A small sound classifier, trained from scratch: log mel input, 184686 training examples.
Rows from expert 3 of block 5, named by matrix and row number. Rows with one number belong to one neuron. Each number is 128 + 32 x the weight over its row's rms, rounded and kept within 0 to 255. All counts start at 0. Numbers have three digits each. After the name is the row's rms in percent of the matrix's.
# up: expert up (model.blocks.5.mlp.up, 16x80x160), inputs 0-53
# down: expert down (model.blocks.5.mlp.down, 16x160x80, transposed), outputs 0-53
up.0 083:140085116157106160135141164106105163154166177099146120173156160082134174081183111130123126069098060114116115119152096147130170140078153169126074135199163122209171
down.0 092:079136102186128115138149127167143193086116125105133159099055176180093091154163090095205104111091106121112140109099135110126176137104111104136112087069102119129115
up.1 101:143134153037089087106112112076120126140141133148160100083136122091144122147091141102169122137149112131139107059152130133175139120142122137149161098116065160133122
down.1 088:130190153076073156144143105152140176095107132184153147143076149104117144149103131092101158185163069086141092079099128094091112142135178070141129155084118131133144
up.2 090:186131143115130158119138079165126175145193117136089116113093104131165133152150139125100119053074107132112098142207135104079125098102143062156172183173089147129109
down.2 093:129190155104097162121162060125162156102125121153119187129142141146038151106091150135142138108086130179124124161156177107097180128114122089145113125100157093165154
up.3 101:126150124114116088129152090095119099125102097175167068140146118170175145161052152150157102081122098146176140123087200130155198097115166204131143078168078101137185
down.3 092:134108086162057135113099152120136134184132094114109118130153177124141126132143081069154140185152153061095144096119141143064093163102085067110120096160150100146118
up.4 088:176133143117126170115106090132133134096116140141101123132170168155124180072182145124132143160173138108170123130114104092085150085081094161094106124111117070154123
down.4 093:079117116157153061078143190139115125122100135118090102125187065137178107157131080084184091184104077113108152141071099133123200098086161176168143109106110119195087
up.5 092:142110091166131143120174191117139115103120119178131141165198096086106162127153121173159132220124175106091135072125088163135171101127125122117126121078158083120097
down.5 097:122215110105168085182121143137167118104195114143141130167120031051122185117119154090103124136175133163154109139105120129138082096153123119098138147110135129088132
up.6 085:108141090102083181130110121129146145155129110097085157160135121182180138088088154182093124102092053085150124156112145126143157119166106161158145089141100138157133
down.6 089:126122153086115128140176123149125067175102133175160142096108089129160089105118138113057132170143129131065141138087108142094125134090129045102245146164168110147121
up.7 085:079145133139110119089089131115202100150124128157098123093097163133101158145126150109162199138182130130140092142126150153117094156088182116133072164149088105149108
down.7 092:114131091142093139148140099160104137100157192117048093120150124212115097131195081142135100144153137095111172085160086121136133045126121123132069199183109142197131
up.8 098:097128116130167192168142136146115091080181162090070148158099095140100132146150122124141140088133151174106106118108104093177141124187186117113115099191117123091156
down.8 095:121152163067154097226125153045150138081152078136080140131210128080111112155129161098167167124155149148129137108139161146081098139132157106104101168141122119106075
up.9 096:102155133062180102184106090165123136136141091157096104122143126095126090127107086125121123071127158136112133112133109141212158101123142089081157099178121130026146
down.9 106:072136155045060171214124136133109126103104115111125104146139159127127134115082124154134084113152133071163109143181166109057140083156132101160142090098103169068148
up.10 084:116148096204133091109119115137082147044121167091151136059120078129116123120082117172140093091153090047088123175158109161137117139128152107115178131130116136110084
down.10 091:156136139118131148147158160161100076122117129088139148161135090096139115085124175110116118110100188101112172145138121165107092138184101096155094151096124130071167
up.11 112:136183064148095124148129099114090104114098130109087169160164167130116088156165180105117155116165123104096105119094130109173145129159125107144149061141091161116149
down.11 102:150071089174118058152112168083067189137135098104083097145137187134146119116113108122157124058115112105131119093129175153158111129142188107170195118124159073118121
up.12 114:111181123118148129074096089167167088103132117119144108211084111110100140112059113087128107088143102167137082103145137121172065117138126185146159108094192118124107
down.12 116:148174154095135089152120143062159151148144118129150128147167104159101167183140142192094133143068115073101155113092090146064081133130154095122103148074121125157153
up.13 094:139098148134093101127130124123086132117121130119121175120142175070125114162129176095121162117137095110104170149130149174213101039137085159134130088193109137182165
down.13 107:184116062138097108198119119112069118108119139117133117120158122144074113087118146214171169136126100119118153118091115122133126143140149152110137127151138140106147
up.14 084:134170090123184108160189139155147140144154128116110122121125111119166106181168092173102154123166092097144076117107127137033092085129114126137135112145083152142148
down.14 088:111094087103089120143092166119151149145183114153157125132127124109138119171153146079058159059142126153111120159082088122171174122103173107112101124145125145139031
up.15 153:172157156043104112082093087107111139084118164159140160058091132126124161123127126132067176109084226102029078133099104104161146162102132114084125143130098156112109
down.15 130:151133162079131142152122136135099152125134163164099126189140106103116218190189141142138150099105202161101137158116139094143161115143109127151106164170102113083093
up.16 105:124136106125085114121118162154103071078091081107118088158116184127106117074143171114140146141130118122128174110093097141176133091138126169125130133149100182132085
down.16 114:119088101176171139139134151130118059176120140068118095115156092130136111163090202178164164106106113124138175119146175113141132127085154095185199088185115111100119
up.17 098:156098084111117140111109188159110108156121134166108134141063148126132082155187061168158126188122121135084174123092144138117108117096184141106150115152152105162159
down.17 097:114135198142135163119102160144115138164106146120134091123150071060149119115152123160089092105119087167155114136120130104140176108124078169150152077136115145043155
up.18 101:105124114094133159159118151145144113142127115127039138127106163130135123137137105127117107083080123129105172171111198093158169084135105120094158102197104110103124
down.18 098:123142149113085090111096122135094128180136062131112090094153143131160122075117180088080141112100086138121085076139176160089122111098127131150170084105113151131140
up.19 119:113177153085193124089161146130137153140062138187137133159159108138139150144110149080113092080126142106107086105154088121161109108127076140141165126076130105129086
down.19 110:092121143123128102117169136073134128147119141154137223142110165130112129139144150138166148119146175128117151144126142175129077102142159127172141176088178136098143
up.20 080:130089145119062116113158077124180139158105119134139221122122136096142089127145125128147133122146118132127109150149082156101132113142101123133106107195133153123224
down.20 094:065106112154050166123133103182145162123081122102139104114111132164119071101140134135153089120141153144175113171101150038132112108097102123135142138131147179072126
up.21 116:085146123121164137155110116160152132102127177090143101165126094138082189101108169137124179120143102152117045149145155150101056136180157111149142169053167099127094
down.21 118:146107134109138109089144160116114130155159165170150122148159138116115170127103136147061101155103096066111197102105120155101130113129164061132099142106129177106116
up.22 088:154143188106169135135104109109174093134135148205127107075102175117176122167107108099208122126139169098148121124136141111119100142111132133147096154106081114081109
down.22 094:151163090104178092102165114128146133129118138146074196168146128117133148087087143184101122109151188082124147156058122175167119133187068085167136106155131156102161
up.23 097:134146155123148115091123097109123164092094147098114157099116149148128141132127120179188168169106164142187107166075104121171073081098089058086091148153130183148135
down.23 092:170054110118152151102103140132064082110154080159159156133104080144125135154117096169126202193138102127132139137125122118030155141058094117147061165122157101136137
up.24 107:147100088075136137139146105154154149133103095120064047138169143138119112133163138173153118135093147139122131155147127143105207092154116143186120087124138127128124
down.24 114:141141160155103124157148064122110126156127129180156121061099131141071110140087148120124218110055136088098130123151148131137178101120143146118178081111183101127173
up.25 104:113121169174084090154118181145112095127125159161099117095123156076182126115133071098202122160130163075089120050101081110098131131182102104081110151101104117198136
down.25 113:152057141123119199103099166138115147095121106097126123122102118140111116150171108162139116105141122205125123075109081125110112130122163149178093125101178159136124
up.26 086:080078109131102127137152140180061137148162096085118111147140117105159112139112144097162143064145052134129160061106138128144119128150133152131152103168157139181145
down.26 096:187159156192103207165114167112132091153152146124107088071124137077202089109138112175123115087198081116107170139068118138082092100115163154214134103131157109126127
up.27 092:096115128094116112124136144082100129164034111154168163139151115056102153091148119174130148128073171123153057173103119149158101118088150119156118164103117095163187
down.27 088:121157138096129145090130149148146108130143153143119186114136130170063122193144043111086128126161112130149156133110128140110112116120167119090140145100137132161159
up.28 098:125122085137118063113106142109151121139124100122090096175117122083121176072125116126087068083192091071182111106174166160146077194185107130145142165167103148133127
down.28 096:070124167147102152114136140123095099179140162165168119139138142126084121160073143156100143149125126122180158139096094135142090093132158092121189127107104088117143
up.29 119:148092155086101122119109086143141135132061100183107111080190097106116111115064137181181143108189084132195140099110139134171129032130128150128136147143104151146150
down.29 110:161151106124091085182110126158144155143108133136099119127124160123140052126091144126140145095119111095162115163118115169093136116135119075162126093088124132105182
up.30 092:114115107131147132126171153112110139069098146108078148146150137173111145128149126115141132159149108161161094164158113128097107155080109183113126135208125106089151
down.30 092:188102152089127078191163161109159121099137119077105143122170133110112105100128076154138075156116141107116123134144113161165173127173171074108172115187127134122115
up.31 092:166066133130107134148133107121100163144188115106154084111121189133102147137167135078123117183149203122111145152147102132122174117218152090150135123115132166074129
down.31 100:170105089112126081158108101069107139125090151134180164094172125115169113135109175165124034076036100111119121098179152183119162059114129120112134099125084145091135
up.32 098:142123101145140096160103091089180129075096085130086120119118130130134140116106179194097111133189117142207133149143143125162138068164143114137093084121142160164128
down.32 086:189084111196067134136157195126151104121154082157106121097073161088067126135136105136148143158084099113090114179128131118107121147088141128090146118124124122166107
up.33 094:102135169133143179098173096117107082132084105137110141140113165120150155068132123104137169146176106088139081095115200125154166107082135105079086143157093068108084
down.33 104:156014121120120174092182126119070166175164153132120131134102098125107086149152132146137152112097104109130117156141105069136111166120141069103102110108138197215145
up.34 112:078208121148155138073118110076148120161152116150123140118113104129075176149074138100062128112173183143124104167125084128132070158118110128131155157052184185095089
down.34 113:123137128116135132163106170074170122158125136136121122118165100092139168123149158161107116138096175148140159124099098165058107059139107067116137200099090145113121
up.35 104:143197109113180105178139072092122094157143118131109097189142165111133181119145162175122067186114114114073125067138116120190118101090176178155184092125118121106144
down.35 108:122119151122123092195191134076124147143143084194135159058189135118116148174092183161127174077105108139100110142130123173129088135154163110130082082083135137076094
up.36 085:103138106116113146167129116146133122213069082171103166099128080121126108107121146084106123181138152090165163183131165123115065090108165134143176110181100089093162
down.36 088:117133179166081114148149108141105202135122089166153065089157154201127148137175085118195128139074067099134128109127174155100130081180132155167146143104146147162146
up.37 101:157066140115126106114194111102135146119112130166078149154184091065148122176099145115160145096138116088116190115083135102198109119102165100088130115178131101154141
down.37 090:175089109108125105145122138135079119117077071113109138098113123131172112117151118148126110073132138158141150087124108081154091113155121147183105112089103178179072
up.38 080:112119156127127118110123094083138080185177171088152116091104057163166133084096159158097212109126065115159111128100142166127096131168128127148105191120140157129067
down.38 084:155169160137193134114094137171091173149142170134105120126088137078187171139120126103187117166108103142041126181149188080131087126144145120109113086140173142079141
up.39 107:161073130094118161081136154147085108112138146113181203129149133182117130081151175193145164081123088138144141154142174109114135104107129144107160113162147147173132
down.39 101:125147174137098123141183124137129148130153131079129156153103105098118124151121198117081142214094135119135102143178127141135152139138154148164235061098147104175111
up.40 125:143128063146156114127094102095132092114122151169173082133145142147212137106102152107170125122164077134248132075140163174161098076125139173171153160158139135151151
down.40 118:078148146165121046139137124116071092154169173128108205112094160117078138117128137135088104159111104098095131156106117194132038179155132095087133126064160144145091
up.41 091:145113160094162163073141141119082113114112078139166168126110082130200191174116110119193133131140097105103184114142117130135107108135143108105105120111172160142165
down.41 090:093156076174138129111115113148122170048116124137140141135124081126086072123078081090144167154140130104122105139169172097132133199128176177148085124143097080083093
up.42 132:063119126092142152137085042124124165102122108126106070135139101096198128137087180105145134092185085115195130063097127097231132035173131164151144119128066096132157
down.42 112:155099138116110090136102160138111202134157131121131146109141117146088060163148106168132161177105120101107170103146097196177117109132117116119173085089112109185139
up.43 088:120114183116131109137119170057144180099183142070127134105125132163131107117105101146116098151087149142103146142086140148085175105136121146143140158147157085113146
down.43 086:118137184137126183108163103146152111111127121140193119124203121163122112127077143121169154090145069146081084107082114119152135137127130150141092140107131149103135
up.44 115:120088099099139107150138145147092141167164102048100082161179130143130148087195126185114129161088122139172115163140153104090142132089094131150104108177121157122168
down.44 102:178129154118160047164123088183189171135104125119164096099117173046091099174128118144084122162042116141182104147167168027070190152109106133128134132172104153151101
up.45 091:163126209123067070136070122113136150165095101123135124138071201124135107142136124060098116171122155090122127093133141134153078087094109110114144141139198066163129
down.45 094:150075105158151154074183126146117140149119202136154145107132066172186155150122123125085124128155166059168137149103121162096119155152122139126097113110095179150117
up.46 094:158126147160136112125124104148091044130147114172116137140139169090083085144150112142124158105143156105112114150140179136071075159120083166144117128121115106135125
down.46 091:115117072119092137150152088140158088115099178100110160142102151149106152068108147113121175084151122146191082178089174124140080155125109141067101079120109159127147
up.47 093:141128156113133099075096104114137139108142239094104066165146039104094135164123132155141111106084177152118131136147117169152102136091087181120059132134136105104136
down.47 089:105166084097137082118128162074094089176149106116124136140175151140095136152144126167115129179161170149157082111093106076078138098131113154133144165174129124100112
up.48 100:112117103132128110087110119161112170165158102078163147207135174152138090136160107148130129170104100149176140086126160095178164146104107152079157057095122121139148
down.48 096:152094151157119167150091158148089146108049166148101120147127152103137096158107123089114134105070065117129097179130147101189067129093143182110173121098183069170145
up.49 097:158109135149112103150089094148157102140096058074125079097165127067174074118094140127131098148203090147170155116110140103173128107117117212082103051114165079126144
down.49 109:179076115197133108175107119197190112137139100166175148124118133139093126121149086122195135089116105161109107118094144140145076075084118154204160143101134152147159
up.50 128:130094113155132159127156076165091161111072103189088101106164188106155128156150099157186153073125142160154126117080156123185136111118159126167118047157111126094115
down.50 126:141136122052111096125075095186126164111125090152102185082130153147134078139088129102131120096152132083131083091127136122147158096140121206158167113085123137130137
up.51 090:116087092113123163100136126120139154082152099115073146162109081186095145129153096093109083129070073148178092150142083106109138097103119116115107122131133147117164
down.51 093:169136145122167100177124159177126199162101154130174139145124088106135126167140190104110134099128149164111059171097104080117156113156115184116135168120150134173147
up.52 084:115128163103163153108127132144148118137137104157133143127104152095157222106086103105125144110169148183086112111160085130126077133093070058130118144120216159076166
down.52 094:119120166150110149074111172122088138118191179131123150124139153194120186147081086124095103176138119097153125102177157090103107148125125149146186123079130095139140
up.53 087:057152141154132182119131148116153149124143139148135098096141129064176162111157144116106176176119147161092066137136137180106100103089138111099100089181203119141149
down.53 095:102145171088153139118137118129125102084136141083106117074192142173115147146133126168155073165145173079126198112086115093142131117071078096128130094096088156142160
up.54 088:157116176151105107156111122087111169092170127142182157089125103154113183091117050124117132109099114116127137150181091150194140218135093098120141180138123129143131
down.54 095:118110097173105130067170087143168143108100083099067127129162149155089120099163129113147083091160126141106081063106079127141149099168135125127113107124137132120093
up.55 124:099110115106127138104171120146140081115151108126124079173131084109141170146109150125103187101161122147135083133132175163123091142147134121189093129069158112100074
down.55 114:105151118102142139099134134122128118146119143182116150091113125120149152165129131122043057214144130147072112096075099150112109128147118107124104137061113117153095
up.56 094:130081134105143092131148097124108131165136089147099155091135136126126089155082143064167156112113123122108162132069088146192141090130146110089145092180090140087060
down.56 099:137121182142100110120143145087097138146123144146120119106154138121108058057097170184129103132133060127113109072133156098124106105156145129198182128081130193154091
up.57 092:092084142089104142141130150170088142167141126173120135158136157157120117158174166126160121144180147157165137155087136118214158112115178134145170083165172136102149
down.57 101:133092114143154144139172129135108123108110080126132130132126087116118068106116098125180148154122187141144144137089215128123100076058184137151210146090101127133092
up.58 113:134121057108125144097110159115084100071069087120110153138163143138146088149110164144135145132206156150090162109059119119200155115133145143136186064128089165070101
down.58 105:190046159115139175163095138107081109137162121149136088116146178096158138171066165150147158060132077088120109145098120122087097125107155103186142104131127074154141
up.59 119:059089127183129115124134100117126091167104045165195165117091105132107102106104144113129123136196131036145154181116122185132081145119117137090161137137124118146148
down.59 113:124116086122104127085151162102160120159104112164134129129104129135114149106135132185162138105089131138148152185058115158146070183105112176130130152138137107088121
up.60 101:106199201099147101136123132124065149111146149125148132110142093114122174112147145159175121138115151146110133152161173105026107124078141051134100121111156166116152
down.60 107:129153158106193115139152047072125132102124134152132146063144105116085193084095108142134127117096173184144078136125153145127157169079126146121096099122121156082097
up.61 082:132156134101112035126138110114108133093143173185120126082142092086194121075162123118077113103108162084083141097129158121171132140151129069054133173124038140119134
down.61 090:035121138143162148116157113232105117094201117128131105134136164143131141130062095076157126067106103098141124085105085096149081130109150129104085126186123186093098
up.62 102:154177144121164146140112137089158138096163165113114184088125124132089177195122182152088124100107125131090153101156118148122118149136171103193152125105155099111103
down.62 107:199146104068128068165111152119106102108133088175098067145118105112147166135102098108159112118152129156123117119093152129137117122197140119159129195153139144060112
up.63 089:138129134186140089126143162075125134168171109105171106158077170142196115123054127068055131124151156095142163076124059125074141098143138127117095080168133139138087
down.63 089:142132164134099126118108132154139079105104112188109174147113165094126061093160164146125096123115081126154218156126041136166121161169171174170153173081124173154094
up.64 100:128167121139149089137139077119150124151127089149138103119116120108136108096098128147110131116154108072175162051096141142162080064112129133150164123101124058141111
down.64 094:134118153162098067116178121088133171099140124160130142125088147125119142165060136146169143117090154114128130151102108122150069175170140113115082136121120123169096
up.65 092:153115089140126098120104172106123139150041141103162121092140156123087092171167130147108122177147158095118090106096103134222106168103110190062137130107050072207168
down.65 092:116137084132092149138223147117099110117153135143164153074151170174115064160110094144136163079224092087142186111135098128129147160144117164155153149155103111150091
up.66 100:099099106071160140133130126166094140092144110111137059167171149141162154166169089175078117076100102101211083147131179130116076098082075163094118134088170156140091
down.66 092:156122156070128121121173112090112160131122152175133170139022160133108102129089109083131056156111145128157111142125086097095170184102145166166174108113154126195108
up.67 103:169150109091143082149133073156133099167095095132048099115174113162123092138140181132155092048129139128079129157058143111196136151077161102146100095191136120108135
down.67 095:168134148137111087161125135108114120161079100129144141134103169079080149122117111144131158094113197118155088107171131176121099136113141093135215141117107142132108
up.68 095:121140166085178115095099093156080174093092125109127221135070162082093147149152127179070091169159131160137156170089132156114112181102089151088108157156174118121140
down.68 089:099102172093074126168164146143125130128166097152112156167106102145114170136105119174092115097093175146064122163082137149163163092087083153128178171165114117131200
up.69 105:162090100117086118124101106126079145118134071138101093116189161130119114126114133145159102099178146129130204091099068123145149055158129141117141127156110125100140
down.69 113:201091108193140095141129137136129165082134104159101101091182169112118109148141181157123065132121128112130126088104182107180145125123173099206180095139085135125098
up.70 118:115201167126159129167092106141109120168111118145135150165141080122112125173137114079078084138158156095068108116080139111142106185170110148144184140104134157141070
down.70 119:155191184088139097183116139101135139172156126157168145125176124087144200137144093156152106112080175130159100134142136135131145104145157097159141155129117109078087
up.71 093:135158117144054115134128158172080149128079086148137154108108189149123127138115148112121143089125073097165122079167155154189168135084115165131137129143119081083208
down.71 100:164102144142118164122127161202107150090096146135106097135133197163079060117168146095153179188139096121131144114150130125137123097101146113142137155118156111200136
up.72 090:179094133112118133189102183109115117118111108106183160148131157128126134129081105045182113125180110137076157134105113135143132099067070106088098135115113062134154
down.72 095:143074132133105228157131171055132082095150156104134143135140098193114112129132077161136125148136135095115141152134115113167112108116039167181095138110150123116103
up.73 095:155083104130096117168182099160108069158112177108159104092083092135164128115146112116136144116115103182133144106094116126165122109109104114126093138104114123116151
down.73 088:143177115127134134126124199122086061187091139127136096076148093063144075196126126180197137133175035116143109129166082118151144176150134166165127137149108124121129
up.74 085:098079133091158133083068117123155133139103145148117156111094095111174167104171121145122132148117114072126142166135122056085169137095111052093095200140173103098151
down.74 086:148140199063179153146145166126125085101106120108118125118145099086122120119089124123123226157094132195131043170138068123169130143111125108128162124117147132102127
up.75 106:129110104102122140161136093118088160074138118104141135089139156112108163137124101093097073052158157148155137158061120049143092075161131162189146120212125152169130
down.75 106:127131151110092076090114138099092142101127120109151159124196088103150072093103137150143137140089153131178154156118203141124133085111111128173196121105090176086092
up.76 104:128126131140125113166149094128111131138084063140180118087167111110149117126071129106136178052161116138196124055062165104208140099100185109173163102159130103152203
down.76 103:154133141142126148148143167135094096127133116128105178097140143168146101121089137143143139141184036109106095117073145147141172123127093103148133148076161092080134
up.77 108:177129088185158137121063167155156153143167159067125102141171106128080173135124128120085111187118167144095158154157102138034116168131126107126163157058160120140080
down.77 111:126134101111161113171127097139159146107120098102109130143069105141201172168121152086156112113136150130119108084178089176087112146148149119165087158120127133107108
up.78 093:104159139134124123111127137109147173121124184090102150109115165174106137114137120135112147105051151089183139197166118122171122115098148104044165129185129136201125
down.78 095:140154099100072101109102068163137135095079165083137119163118118097102185170120157134120167079171064135116117139134079109122108170159109153166056126175118218116120
up.79 087:129149128068096100076111045105127150105128080064135138146093133116132193127091139121097196118113094109159081122166077114132146123083174042151107089134114110173109
down.79 091:121129148118120123186144174165141136119088137136098109144164183138162177074106121106155147125091171142156115132118154157146141146125108085054112102118120168071123